A small image captioner, trained from scratch: encoder patch size [8, 8], 3500 steps.
Rows from block 3 of the text decoder, named by matrix and row number. Rows with one number belong to one attention dimension. Each number is 500 + 25 x the weight over its row's rms, rounded and kept within 0 to 999. All counts start at 0. Numbers have three digits each. After the name is the row's rms in percent of the matrix's.
# v: attention query, key and value (stacked) (decoder.blocks.3.attn.qkv.weight, 960x320, the v third), inputs 128-191
# proj: attention output (decoder.blocks.3.attn.proj.weight, 320x320, transposed), outputs 128-191
v.71 105:531498495500498520517541568468490511499513476490491490545501460492522498525548483526507463454473512553522513458534515484507485497541522503515482488471465501486493545527482482488554502484474524
v.72 114:477550512506475451468522506508467494462498491527518489509491509561503539499521458518452495518508524544495464484505409525540484499520501516499473485482511512512476479472476530448524538511500471
v.73 101:484518522468474481527549492487492507474506469499513557467523495489483471505514518540477500512482503486511452543516483514500520494520498486499479559461518496492470500514515489481498502507453478
v.74 105:510523573512531504549544495524505487514512538474502469492557518440519501482522511516529558518485486508495497468585488491483533481472495502455503497511471514502521507505481493494460483507510492
v.75 111:564506534462502472529473493480501463488467465465519497455505489473499513510487546541525462477451516551514490514513501508532491510448462493533505503508500506438515509494470466502482471498498488
v.76 100:446537513529513496479505484522459476504443532502531513496494454512530495509462511484521456526497542548496525513512519544488505477523524526527494427455512510477536492501512502516511481520490471
v.77 104:512523486521508468451456537473487490499531509486468504537471504514500482492527479474518483461511506564503492492522500473492484467543480500479500507502474475495503445496483483500480487530503505
v.78 110:526500496517488482513489477507506476533488527500461474495515544500525474504470501512503485490466466509511473473479510484503527485479486517493497490482533473516496462525513500494489523523487502
v.79 105:510470530514486487505491464471481484512497465454544476487475478506484468452472489506526539484538464545493480503501486489516521523511517500505549500511495475494527506462498494487442455511473547
v.80 110:489533535511532518505524493514532509460483518493494545492502543459482470497482499497529497525498494523467480462475531529510520478477482510538519516482521452502544513512498477484536554495517496
v.81 105:517528525495533517496497460514504507553486488507486493521493498502493522501508515523454488509505484464485521471534543444507496486516486489479472464453484492480506532507477514489517545496476500
v.82 105:500513543530532450500505532484513488469527470465510505483499496495470480496526507501549498444480510560503531542512496529503500529525470474483512496477491472511536494508474509518498491497508515
v.83 101:510488496456517468505493520493517523532471511511476470533460480513485487500519496504530476487505544518506516516517487538504525501511503511523449489511541491444502530506469500499541505473494523
v.84 101:516525472483476431518503473487484541494509466528508513455523492444506505504505472565451458523503455481512479530545488483501539502497488496513480513513474505488513465508477499494484533510486477
v.85 104:512497453505480483488463489498484479498490491490517471457507471519481505507501457479525484490486481467506528526559490499527549537515522529528479477482503472480467538463500494524495457503480494
v.86 108:505521493468532493520481454486519445520459519488510511513501537453523493521490527515488482498495455513511504522472534519481491507483458464518530525497511549465456528491506513525490442516460448
v.87 104:518552462464526543480516487496537525492497493529494476500496488500523528510541490500528457512498549530500521534468522498500488482539503538513503455501474510504513541493496510421518466514505535
v.88 111:514468551444478459451522489494506488508451460503464488537498520511496462485516485504508446514510516530467521500451524464491505453489499504467486501520511519506527494491490483473466459493459499
v.89 112:496522528530539474490461519464507504471444513521515520480484452532467469544503511490516513510488570494535538561536468489477464496490530523481500514494494511466481520547515467545519501454502496
v.90 095:493511528493490512545479500530520483485500478495489497548561563500490506510511516488477496495500475457488473484471489465481477493466508484523497506490507498523511501490450447509516529506489488
v.91 108:523539505468518446497550508537496477510482492470530520485467476467500508433516495515531497554486486501534493419506510508527540483492517500536478484493504436475506545510508486494472483507492548
v.92 113:451496514478473510496445496506488503483532522528495501481530509511542497482529533504456529569531486427483493485469486485447479521454505498488465559533502534530516515486503480466531492480515479
v.93 112:535504482497512484494500518536540452495455502504469497473505502494520514469450521491534550492530470490556470488518478506454534507478564481510551528526474436502564483529550485510521494473543488
v.94 100:483522558462497534513557484503495470484466484465499471526536523455487500525478511521519460497534501490483474526499536503505488516486502517543511506502510512535500473459531470482472552500541502
v.95 102:495498479495474500460490458503539529519526477509523498524500500505464503538466508515548488500491517433494549508486493494504461481528512503429486504487465495505534470466474491495520488521508525
v.96 096:480497506480480501499485487472483483549503470490514516467477506510520490457520474476487532493479516525496494498516485510554512494497518437509464509459484475482466484459470487526448456484507438
v.97 109:474533544514510472484561463526506528526503460483531548513557504477488544504518495465479525542501513454480468479528519483462490503487502499524495531494484522522508518550482530487505537504492498
v.98 105:527492503508508454485465510517507503489515503541475484488455484469510488489484521505478500489516517517465483495556494527525490452485526528518505528524526497467516486539490504489528510512496507
v.99 094:471461495523527505456488477484507539535495511489487459499521475493526521497501510475498445506528487507494524532495491466547524508523472511513472464510525493508498479445530527533487494499493505
v.100 102:531473505531452526510530522508444487498472509541512536501473479513493528528508505513467489484491521541486525524528507513458515479528559466516505482476490512460549524455501509501507498481498475
v.101 113:517518488527462499569541486491484532523525506503505493533465506574492515463545527434450499473522500475488497461541493525544509505537496505466520515500482474506537513473531555486518543519501474
v.102 095:483525467489468518506490506534487518474510489505471507530468500484505525518461482526479498484502507498511459510501481496550509474472496540494510456517476518539461518523480520457527496493509516
v.103 106:448497506510525454491484500490496529534482533491455530475498492481552508487491522565511500499504514510503491489540470495550490501469509461462529481487458491473456511530509502494504487501533526
v.104 110:464490514474487530540470488512509489496500511503459499485499524519491554517462531508479507467505520472491522525499456468525500454498501502502481488512496488513484542509502491514500485513509500
v.105 104:471514479490522531473459520495528493489548476426499536483486481483439461538486503482508495511524466518495476511512517470468506480503508505500549510490518526520500480492511492520489492489484495
v.106 109:505474503486498512497488521513449515518551527527507459554501541448499503495493439493486489510496527476494496491480493475536458450495463452503488490540503523476544498484469487466439485499492527
v.107 101:512460511538452496519484511479492459534503520490510474506494521468511556503515455457525503477507520501479447513497519487505494548501472477530447486520518521504480532459462492537451492497502501
v.108 109:499488466466497549497529509543509489518513496457454503486468519515513519510498496524515408512470498522495495462499543455526519469499464499460466499512502534476489532499502485490505493503539502
v.109 104:538482510483520489499518494491477482496476474524473485444561518520490481505534534506459526522516470497496446487508495492453537507496505488499504541519511513493465467473528516504559534505504524
v.110 107:548500475491523487494498517473508517525502477499520481462438473515456479517508500523540486533466485486555510515469513489532486515527545496535490520479511460468514467473537490494462574529512478
v.111 101:528501512539533549487513514510528518476512533528487502509450507536479486535507474464517479497486543487489473517486447476491499503479483482489504480504534479478537508483491485462486464519518476
v.112 090:534491509503483500518452489480520490494549483486480473509483503486539488477510446527542469470468521497486505496474477494522517485486465489501472451519471528474436473514535503538467525495457474
v.113 116:499477515485466449542529499484498561519479459526524471507475471475482504508528512502482517520460503477515500474463531497480495508498506531483439510459509490454506488514522463526533514549507491
v.114 101:511538476469492531488516488496516493514520479500522435469489544508494537510507512477476483530523475499516464511489516543474555510529521550482470526480496530516513502478533476470482511523492502
v.115 103:468516502477484513484548539482482443452480467522502532492537515517475482503463496497500475527506482502503473508515466475507506522516516468511451530509527499489470484488482513527566493503510513
v.116 093:462490497528480502476478482498480502459552491490505515521548481520493449530511531498493552485515523492482523458490483475510464513503477460474505519490518468455496447480516532490502504488490469
v.117 103:557526463492510522557529528512481499531540531513503496559496490533481506509554478476516475445492479486485492533532467460501470501479485485493496534518494489484506546486469502514484491463501494
v.118 107:480487534522474476471466482509531465407489479502495526472500500532492457520500526427503484513487472465503471492436513467513488498521487494499448518517493531539497448494540530505504515521499489
v.119 108:515471485512502503482537520489490470536520499468456528506456472463501513499478485490494509507479484472470480530512514512522518504494460474506475542532507491519508491489464501500460519498525503
v.120 096:522526518532471525478472436489485539468524497538487514477474507532459498509466471491501508467534505541515500503453492465493501493475482531462489486510497480524538557545499501510504516487483523
v.121 102:474487486531487502460470532483510486509497577488475495448507514509514502496466504547468543518510514497468492474483497504502518546499493486534453470520491546517474475552512486503492484535473480
v.122 104:518487523489500522502500553508509525495530497444487493456512545482516541537475467513489511472450509498483487504469525507489494538508526489487447490521515510493523542492454511472531517478544492
v.123 102:528470519492508471494531504525577519517522478486501472478518510547497497499523520478537471504500522508512462504485463497521525488519547501528473463510497456511440472480477538518502493506496488
v.124 099:487495453505466503493462497491527494520496518498480523519559490478507474502484521462521478462449521491487506500509509540483482464499508509490490519507516516485501494448537522519552463552496498
v.125 105:497544536496503509484499467471512496538484460522510506478512539527489487504514449489522467471555519516544449490485499500497491464479543514458527518451483493485529482546490498490496481507464519
v.126 102:457505452461492525506528478538482513497470497492488514504531469502505513485518485475491482492540545573535530479490502506539494492516522515498484509480502483465495487527485471510538489454517509
v.127 102:507520532464522496474533477499520472512476470520493515505482506509505504518539499486486496465493532509474469498464538479471501498489537464489495498469471516514459481546453500466509516489511475
v.128 100:479491507466525562507504516478510502544525505490528469491488491538448521505513488547542474508543496441474535516512506506442486452510527485508486541504536501512522496515509514525466522516495535
v.129 108:530539525519488500449504501462493516501467507512469484472501503518471542522566503493531525434453565535438481556487536485527506478485523484478516500501548545461479507536464483461476479481524482
v.130 094:510511470447513529511484523482506472448500522486459518455524522496496498529496558467524464508471520506520523543483501507531462459510498538517494489540513522528460497496491481502521540500488511
v.131 095:460520530523524464492509527510485477443482511499509509490524498493488498442480435527541522501516506474485505495512483530484520510515572508446532452487505512500557495531498535511496519524447495
v.132 109:489492515487453509502524458500533514501504519470529469478501494515494500495512474523500552529489523487509516490534468476474533509468514513475532524443525530474521487445549493455480489501492477
v.133 101:495516481500487499512481483467505497503492509504483538499501493460539516533442526498507511510488498502539488482481491503493494447504505539528477496453523504530476536499503512490480528517544494
v.134 105:517452519515434502543468520499518517508503470486503493505479514468491515489483453466515540501520476548492490495530530527512475487461482469491514491496489533494513512515477500514482518519512500
v.135 107:472504526483453506457510485499466496534528510496487517445490518495519525504528519492487465470488474497532508463471491531500502475456469490477429515473479532532529467517489492480469539511521510
v.136 100:466508533505467489499474490487524466514474496513501489499509498506480485486507507527521494502438493493522529503507510515508486522536515522545510516454507524519502518492515518500500502533508471
v.137 101:502485475485484477507471497509564479489477521520531501509485476508478483471487517467506469467541519508484515525516490518503495490515483485504504481533534524506489491458506511500514513517513534
v.138 111:523494496531485493498464481517519472514542529521483430462542543522486545470501520490471500512516480546549492523494527470540504516538486503496517517500465484527516537488483520512497465478504479
v.139 100:543514498481529495512518497454514479448502480498462530520486499474481484499496466469511479503488500469464517530499492521520492452473512509490477446484528517509486460494497514484514544493535527
v.140 104:481490511522473514520514493536523491493509490458502488527494493503515469493502494505472472473489493528496494464533480457482513551481478535570472458543508454511515504497521515479519510508522485
v.141 097:495445487504497502483487469462545493505466476532477489473509505517476499537484486485500487462506478519497505502458527519515586487494479475493507519476528487485472518510504469495484473521491541
v.142 106:527478509529520514510520532470448537529463508466460489463456534477483495494494499483517489518485498474498483538509521518491490496482509511500491525446520532518514522457488526490482462525461528
v.143 103:483520521509488499496502518499447528508482483482500492498485500427508494534512502516524514504503500524494503484519492509454522527509488465504469511550504516499500517549495481494475496503503517
v.144 096:484520534529506509461533522476528508482466491499506482510547511506512531522534498493483479510457504483511517526505461497479472503499533511500530495515508479484486496476521533475460574494496476
v.145 099:479500518507567501470555471458471518457498461474524490527471513497504467498511474529536474533475527465497545441520521489529478521509497499497456474493473504435476460490503506485484559511469483
v.146 103:548502482514499479501516515472472518466497488512521481496520509501531500529488511573509501507467519506484490492483540515523522437471558506474504522518503485491475508526538556519489504481529488
v.147 103:449448490515499518492505475522505486511535472487525484501484452502549463528533505501467515505517498508486467468496466470522483540505466474494479455494516482496516518439501488487495500492514466
v.148 101:537476528491507501496499505511554473497512519518505536551508506486493531476482490502504477442493457463511521511532472473498502482517562546508516512458548487496516556547469460525493527525480537
v.149 109:522519528475496558541479494495489503456485474484449515512514485506496489520491502515472512517501491499483501528439490540472498489468492462461492516514491500489493458449525531487498545471541493
v.150 102:540491514513502492476526499498453524536470517496519526473500477420476500521471518452499498513517544513532472557533499525489438493524515501486496473492447532560520471526512542520462505535496514
v.151 089:499511488470505508518495479530511459503484475501537476497499461504505485483470517475456489489472522483483513497522472461470502527523445545510488504539465455462512462521503481482497510477542495
v.152 096:494457420567504506521515523515540499498467414504495495504492498535445488480528450473472498504459523529492507489523469456482526500525482482465496501546532523513494481510479489420497469486552516
v.153 108:496514535475485506481489519522509504541507503467542474480497489497486528510490493521522489508508494479551500467498503500473513476492545496542508474489471487500516549541527493491490481550476497
v.154 110:491487477493491534527495520473479481490500523527538466503491512524496477489535510508448541486475467489487511483472470503461510518493481487490449458450552467489510488507523509473535498470532491
v.155 102:511540500464450503502501513540470508483528523521480529432491509534498503502465489447490513520505504487523499525510462456492499515516462493499500452512531517528494451478494531516540531485517507
v.156 100:502487486537524488462472513466502475496521543498523510488487541538489482515534523508490470500484514489487517537502467532488534499529506522543510505528511488497456555486480523453532460486538522
v.157 096:532457561479466450529479530498461455513536470520542454476461490481481462525512515528522504518488509509514508478531468512483504524497510508522488474512478509505473481519480474524527515541473533
v.158 106:544514475488465524535496511473532509472517527469529486521481519489485529481519507516498468521475520515473465489515497504473483521505550502507531476495535523528491506486491533444516504477532491
v.159 103:506506482521558508499524468522517539512537475527523501488499502499549466543503451529455492545505489469494501491494471513527505534540478456504486492502506516522517491512483514492493494497516489
v.160 107:508463507502468533512494449461511515503563508508458532518523525514488538529471492475527513455519472474494521524480530541511510481517531526502522481508506537449481506467483511523427488475501510
v.161 100:448522501515468449478497515455483497478510494508498537498489492495519454567507476491461488537473512519504532479554529450442517498493477502495526512454503492506485514471530545494466500505504485
v.162 095:476499478483486518495488504470549519500484555539459520508525488516566519538491488535507510500499498507513514541482516504545529496529510489470484563530496526496476507502544518477494464531514491
v.163 100:505532503532497464519478538538501496518502511541434447465470478542543467489480494504551505469529518487472464538532448508466538500519521487532498468498463490505437468504497513488548514487490526
v.164 108:470530533453469551513471522512511485469496546476484499494466502480470505498486533511512523471521462487552500460472493503516481507479477415474511510520496539491518500491434551545509506482524526
v.165 092:487492550516495481501505465489483508493504535517499550537481466477487520556533556538486508527528506524524520452502518518471480486533498508451466520463501508540533502521495482483495470470477472
v.166 107:511490507522537479517492463500493465467475532518495493493538502489480479516474498474525482518491471504482523504490552516540510474510509539509492433512498487459508487524492482508490456491505477
v.167 096:495555550506501522485470490440517489527552502478507495516542525463496549503498507526504482468495515491472488508539484496470449507479498537473467506460524527518508535489540529476487481441503497
v.168 104:554467504475474550515534496535510516512478538479495485494473464510490512491527492523542506522479494533510530487539549509525466503481499454543513514498489502533510477503493470502530496503469515
proj.71 105:525503503491481519540552511525491489523507543544535487427502562531548490500494495479484492508536526528544491533461489504500512469527501491500500466534490519511526502527499530558515512544517488
proj.72 120:505529489484544500522509516523575511504512512502491548479489531503484488506523486509509513509498529497515512510522541543503477477550456498510455513486502512523484500486485474498525468511534466
proj.73 104:522464499468533492442498522524486485454525492466492482508509534505455477478493498495500498512525499523545521512494455487471508456492530513491502482544494491513442510459476527484489511479539557
proj.74 104:499525514585545498488487519508491523526500541505534518530523538497525548485479507500516479501478493511491504518479496534561519508457512505507491495514489535453471520486487509487505464538469495
proj.75 117:534523530488517496516526456491504514486497536495517509534490495491474473438522504495469494509455535502502556498496505504517472499503491498464509507520525498516488483485501521488461482477552527
proj.76 105:537504505486428506501543469523500493482483482465488488468509503529499486465553500529479504513499503490503528487506513513492515546506487477539469494516470492515484516506471499531510452492472478
proj.77 106:486524488497498557520501532496474531545515467518499452484542497480490528504499507533492488493506543523516510542482478497494511516448471517487474491542526494496469536526487461498489493476481525
proj.78 113:534516495515474530469492492559473467517478491500512534522504455498437537483459504491488457517490515519434500514475474483507486489500482503447486505548459532465537507503520525485485501527482520
proj.79 104:559533515531516524502474484495501517519500527469491514518491538482489522495553559518470481511481526476516497516493511480545561516489532504467505522536488511504458509521491468514485486509503505
proj.80 107:488460473495470450506464529512532483499463508485507446530480482520460517508483485514484504555503484512459517460503485448504508553489516489498467491556475493493523490484507530481554459484484551
proj.81 108:492487488508436507498491555497511506476495495510512486485512514513511445521490500498487509491523543519513519526466537466518494454509513470526526509488524504486505508515500532553515504548509469
proj.82 107:501535558518451551522503512507526519540486493494490508531488520479462530477480484492487501504501462452506504488503468484553522521531475503485457511532507526507463489522533441494576485524498497
proj.83 098:490530480480537464498549489489488472509558492488488496493452501513492476516525529524469498512459501536551519479493453521509433463509493460508475476506486534530512479509509512513539508487490495
proj.84 101:489506564478517493497484448524558488471528496487529529506494498485504543505495524480472505552512521534509530482507460527516455499546502490477493479486525527451551532474487509493489499522512485
proj.85 104:530500533525522460473509489476547524479503515495496459511514458513527512486538520524522525518469523514461519461515476491482456467492494508498528504484485499537521495493501501516487530497483503
proj.86 109:493497526488475522518503463461493494486477498486489460480519487546518481467538524552539527497502491534528515507497533533512463559488531524496507520501494485530471492482473505521492561475519496
proj.87 104:478484519487481524509499483518512464487526496485483513509472489532501443501497503487507474470509475488487518515480495494490495492526497509489496487503556532495539499496502498507495512477553466
proj.88 116:498548464521487489490462455535453487464551504525495522501503516505517461509505489561510443471501513513533482537470501499527537490493470512524485477510471530510481492535511516512540509501509527
proj.89 108:526519484513494519471506524505465492502526501504503484499461502519502496452499507523467500475483484493504455464474545499544560515482515458513457460455545510572487487518535473520507463505542501
proj.90 101:539473479478463534539521528502460470487524496538538507506457476520487479511458432540551531540527478528495492534493531482504464481455530543494519483502446510487486504501519544506512464509480504
proj.91 103:475446485508548480515476497477490481534483481502517465423528523519523514497491476473471455529494506517494546548531507538494474477491487483514477492498491496508454537501473504526513498527482484
proj.92 107:511514481458496491517530472488459493451538501496487541498563464527483509522465479496475508514513494493498465546507466505524518494476498525500488504482473469514468500494485499523442512490497535
proj.93 115:501455514527497521500509470484454480494530462505583453482469482533494501519504501490453473539550477510482501462546462492512474477521504498503484520473528546491506495464513514506434443524464534
proj.94 111:474475508482478474474474464520467537509511527493523532501482500467539473442496481458502477530495496509547519527514507481462508482513480510532505503492497508508546502495474508481481484489463492
proj.95 104:492511498472475494499525543510498478459521494525493504487516467520503476500545503511513502469494477477545484491541526490515522503495502491498504497520491498505528495467567471498505548488500461
proj.96 092:511487520547520487522526512515498445460488503477485498496535525532500492508526486523448482452503516521493499563472493497506501476485485504496510474518515472499503504552446456519512485536523489
proj.97 106:469486501517501501510481493495482501531507492483548473442512528515492526482442526494502493545556458524481495506468492470493508500495530497496483450472509529511523496447488486504515493498536524
proj.98 106:534498496503493487483517490529502492514516480448479509509527500426498490520490499480452461533491502520506508498514480495458484483503492494548446546526528513519536451495482545491506534529503531
proj.99 108:507565533512525484520510465498551493483480524468466524513510543488492475473537495565531517516476536535528523517503574492507507541532514486507514538459499517484469528498504463540498512483538505
proj.100 102:501474467509517531506530476483520531456518517484496476518485523483512471507512483510486489495506501508507516529536506557483457510471510443500501531524510484550550477526464492544454497505538555
proj.101 113:453503485498524519450510531495504468519475493494453486493492570489495508514528466554497494526482503533517502481473529486521517527480494485504532462537502525462490503524492471504495504540486488
proj.102 099:536496487505497501456522489529489472476477469566479504489516512497514518514484480485505522498490470491533485483543501415484493466506527493504523490508510485451512473486506532533568528517512507
proj.103 105:516494523493482504464481457481500507493509465535495505540550520480522529504501523505429512468511516528529533501538512515505460522485508511486478487502507556462500514501502480467519544508496458
proj.104 114:510532505532486482515564446538470503476504516503490516477483484516521517523566492508516458479497481475519478449501553483528505494543521510526525524464511491500504493493505547528535503552513479
proj.105 108:510452525472492533520471520525564534533518494505456497502484480460468490497487496474493519478520533511527450507539500526488487513490500517449510552508523491488477453519526507462470491489488520
proj.106 104:512519528503483501510502474514505505508550502490504447535483476465506503512510455522496501474533469477496537521437489476529563484470501481500568449499454513479469519513521485510542531456511488
proj.107 102:493556541460528476497554500503455501488489551459529469484519507511528494485558468521471518496508489488473527494474512539531471479505486516561537495460518527491516484522492510496495493492445523
proj.108 119:511465464518540489543480502498475552491506523535463512468479485478465518479493484472498502513515536501459467518502487506489504472530501502505546541491538445467501446491524538500511514467464478
proj.109 108:470454504465517478456491508501505511497520555454457526510491527490473501501455506499463503463519520538500488436506493523474510501489527507510514530497482565474531491492508479456485491503494498
proj.110 112:460489516489530502510458492498554467491489498512526559483463481495494523541541534472485493502476493506524491488525480490531502544488487495525515495508510482526504523514522516529523495474499490
proj.111 100:494495521516470535503523499540506499505521508474498464541505476471504510523508495496494497510519518470506530481536475509513450484516488462500528539484497476517492485458492514523487479534464481
proj.112 099:527528514509524470463483531532482476506501517537474562501510478492495535490504485502509514511471520509482483501537496481515528529508447486493505517507477518426490534542461511471516474510491458
proj.113 116:496484487455498524502489519517538522509492532518501476492520539517511460533508520488528458491428498489541511503485506480493457466499507498524534458480491512526485511494562519477429531464495528
proj.114 101:471476510506514517505548493522475486523491530461516538508521478481466465497482488460539482473508495475494499520540512521474542442513501506518537507502535518480474479490472478521461483501551519
proj.115 112:532472471512529488488492529544524517501513501505483494485524526527485507511509507489482535516540504537508472533476468536489503518479524498510489483548470527537486488507510503471559437474489510
proj.116 096:527479521472452481468499552492521496476507534492463538497525507457471540503483491473477528532482503462553492515526457499463469508476511497461510529526503504519478543501513528460501478443494521
proj.117 103:488497478526509504465515466487537558505533540546489465459480506496556493513493494508512554465518519496515482511490488525541495523515495512536534500495545529488505483504494501479510540492462523
proj.118 109:482475470489507523540496543540499493455480538466489504561491472553454519446526462490505523522530481527503497486523537477498515490497491493532518511483511482499465456454490466538520459473478511
proj.119 104:486497492510520489539492524512496500468513486517497479482515513470534471514504480499515495508504478533510521515484468483491507536523509498519514524522527514441486510492506484523511531573470494
proj.120 092:538521499537459506483493516496506465507488507510501523470511484494519478504508537545497511500525490499475516497464535450510526469514497480518483457501480464488452514506500508499514488511522500
proj.121 107:555527519504487495488516504489450449473534496471511499482501484532482577466486510493520490473508477488459485519512510477564492487519513499479495543482529509516498477501486492537533500474506432
proj.122 108:512528472469516516493524488465482461474463486529536497475518455494492401513470527524495527525502528527542500555535519496464510521483520519534519485475530456485521475525445488553473490515522497
proj.123 104:465485555527476538490521526513463482482484471533489480528485523472500499520466454463488522455505531521461506511483520520494475490479446504462520538460483548510512499554466498496473489481515524
proj.124 098:510503515447522474507519473519508519458502522523475456482506489474482498524507502479500504510495500497512529405507506498494487469468503489507516482465451472499473456477503501514465489478516498
proj.125 110:469510507516466476528469460490483501511504508477516492518489479522513470471468528546501497504495464505505532476489483501515504531562498473492487479469513498475516510504505474435501449501500477
proj.126 104:490496467514507466525522476517482490482494493455488501481455533498536481453506498496504528484522518503485538507438483540482500471516513519542451454543498479507548564531457477461537472498494505
proj.127 100:444477464478471515492444479513491520514523534489514527515466520529510478483487529505483509503490462488531486496458514525507495479524459492496488504490544507497582506492467507502545469518461498
proj.128 099:515505441501476511471494492512497535487514472482477500521499490535519457534479526500551529504486550478515507523514516507487527520522485481524531472479502477476500505561496506535501487527489468
proj.129 100:452533458525492505506517488538544467501429463468481479512529492537511532472481483472478516507500461507512508502535548538506491512501543528492472508502474503499507550494495475506499506517463519
proj.130 093:452467488524518497512475490479556513510481446503488508508485523520504509511466477531538477523449489516513511545519453515499434509524493502482509551524485459482512479545525486507515536520492468
proj.131 093:527471502509494507498471495574482527512478510527498504522514480482509505506450528527478461516533498472452537474461497503492455486502511524485483487534486500493473492493503482476495498473507562
proj.132 105:553456479522474494510529494493448498457497484490534518540530481502533511489513487471502476486490481505446483505521575469519515478527472498500529491504479465517489486518501465537500484480460468
proj.133 100:454481472485480507518562441508541482475471468543491459524490500501482541488496481477454473491481529487517509550522512485522479494503496520455514501491517519487510468518488513515474493501463542
proj.134 102:517519524520556476490529516530511504542499466445521499521517487533476465509522485491485510503520490489475441470549521479478497515459546484475499478511520556493458495506483476484534483483507478
proj.135 107:503452444492528497509493530497446458460500484493452458491455505554505499514496489517497539502523481499509509516503532501509527521532496531553552540523482491461463494519536499526500512502516503
proj.136 100:480470458494509478511477522555504479502553501492494488447522521484534509510509459471461545499551541468497531511500465520518483501534548512512506493497486479526430498484501488485481517480539531
proj.137 099:516516531544513476455508505456479551491502487510491502499545508542530473532495490498490511507492514498509496496502529473505503519495559511519492555475533534491485500508509509501515513494455475
proj.138 109:534477569503456496536528537446525498511490491470542527508501529444493517512508477493444501512534484459535524500479505508509471507515518467517503490453459478504509510514469521484496473532499508
proj.139 096:524477500465540470484504479498474515516483483545473477494494530531478492481474515519532487540560493515506518480521485504502488494531451520501474512487460508538482510517492500548507516504459529
proj.140 106:502505476467471483522476543450477506505469451525526507478504503521497471532514464476511478537465488504476516499491524513498463516515471488465519481461479486482533531496473494505461482512521565
proj.141 098:449485509546496528470497520508539512504480471499562471476521497492527508511507510480488488480466522487507491487503498484484545530465506503486494512511486555504528467472473457488534478464504546
proj.142 106:498501495480537481517507446514528488490476507471509498502539539531534463514495445508500519444536473522480509475532471490547454481473477504559500423502453490480503480488476481494555510469466487
proj.143 102:539501508544521499548499491479501497476503534531517511480530479544485500513430485472489468473484492528474476506474512486488488545486506529494509515526521488474496495475472478460510520498465537
proj.144 094:471507447502491466525489503505514488512488466515512480476522513517512535507509520487521522528494471489526529520499526475478513504526510528512487501450485482495490533535518455529469485465468523
proj.145 104:468518463491512479457488525485509503482514440470515491475553488504516487480467528479523480487457501511496495530531498497525499516500479492503532548513560462540525516473491481490544468458480533
proj.146 103:529506473482502482488475468539537493514524459532501521480509513489487523486508481461469494574502490510509466505501514491500498473487500534514459524546544502525535432497476461551522524479497498
proj.147 094:516543519494502503513487489442471493516494498502542512499523549511507502513573471471488484517537491478489523489504528460469537462502503479498526486449477487521531515495491520506515491510513459
proj.148 097:478498435503479500537506521534500490548516506545483491540501459497508492516539514494505528522535525556484503541505516501490451507469495507474514500501499489503482451488502498496470498520491527
proj.149 110:526490516553494524452519496508494513469456498515524438440501501480477526488478480469538474496469492498544535507514489461497508458514518492495497527501469533510480540508523521466537486494487507
proj.150 106:511539533482510480532512485478517529478516467512510516541486502544518523503538530504500503481485435486543483499560465487472504515519525499513515543491484514478478501477461519487546508498496514
proj.151 089:534476502519465531519483539525522515519534505488476501471465493505511540511490504543573503506471529495535516464529518486529513439484500440518498493491505505499506491500485511493502495491514476
proj.152 100:513529530502480471515528494453477516484468509489505495444476512503497494485493480516491466510472510481458514495481510488503509506513481538454480460489443485505508480495539520500489510546480492
proj.153 106:528494472514467445544500514515488496479527486485495527539443521484516523533525486505479493533530512509484496504471497437520472488476514505475510463549527452468516456518529484503489442461488499
proj.154 110:516485472535502522517477481544505453483517548489451469476499505513503468485511486510511511511497511477507474488464503487502482541479509498467505516558508540526470495566558513496515482484497523
proj.155 100:531471535525499482475496488498456563504492486492479491532479504496534510473488495519488478521438544494489531510503539535553483468548497507493465500525482477494456519503545485472475500520484467
proj.156 099:483508488464532501507472497475533490515503474505486517503483533494501488502506456504496531545536508511503504491512518441445482499513511510490475510500520484516527517513524509550506510508504508
proj.157 099:510495489480505524530497494491500530533532497449452509518489525500498502505513505520462441518528534482505444486507469469512551521468491520523489544483495508487508491520466513517550478450541502
proj.158 102:532523508459535500515502483557499488527478467529487495485538517518510475551489531467527513433511488487471475486494466548485465505510468508521477493490557521518550543507528519516501481483512504
proj.159 099:514472544497463500493512529489493495525507470515524493483503457490483518463535486487507505492469521461486501438496520496491521455462491504484490517475522522522494515471521518512507500494520502
proj.160 107:480529507490515500492522529529489494506470524496497495496513473478501505492502509489496485513548484490504490490515493494496515569492519507513512531491507515482493456545486415502550505476485483
proj.161 100:519494530505532531558505463492518517492514480452526508509529500550506503462504476498563461507464490514512480507487527504490510478468490497493435450542498501509499510517530474547506533514471529
proj.162 093:492438506533491500535479495503523505503503470516494507508503484542530439482496482533531518455474526498484481492516484553488526491483512503505526530499510488488476489505483514483462569491499532
proj.163 101:522486498517464487499504526512498566476504493461474521522487505431470515520497525558489510523462496513501506444496501470473515472507448499552432529514526555509498452495515545499477519518493522
proj.164 106:475487519568533486459510495524501508488456501486460470556479497472497448485496519456501517472489513477488525528504541496488527487480493532517516528533535511490474518529550485486511520531566454
proj.165 095:506532487539500492507555474460529443499506496474485480479503498523507477495474481469522424526486502548507485511485517479536483482485501543511499485488503469506513510469509504553527516508490502
proj.166 116:497535505475532544474541522499537483521526518512544495523462484487501521496497526493512515501550515527520490506523488511515479509490501473521550532459462480493544502523480498529532495517472471
proj.167 101:526486498494516490478536499492507468511451499459486509501516530539478479505476485489485503501516519516518479457509478494522470504521514511496512519506518480536431494458447507492504487479472497
proj.168 104:476513466522522508527504505509476476509518511541531460522501542509504490508520468503485502517543468512499462535498508476448532505524488547522520531503496496476518496529492524542496513497575495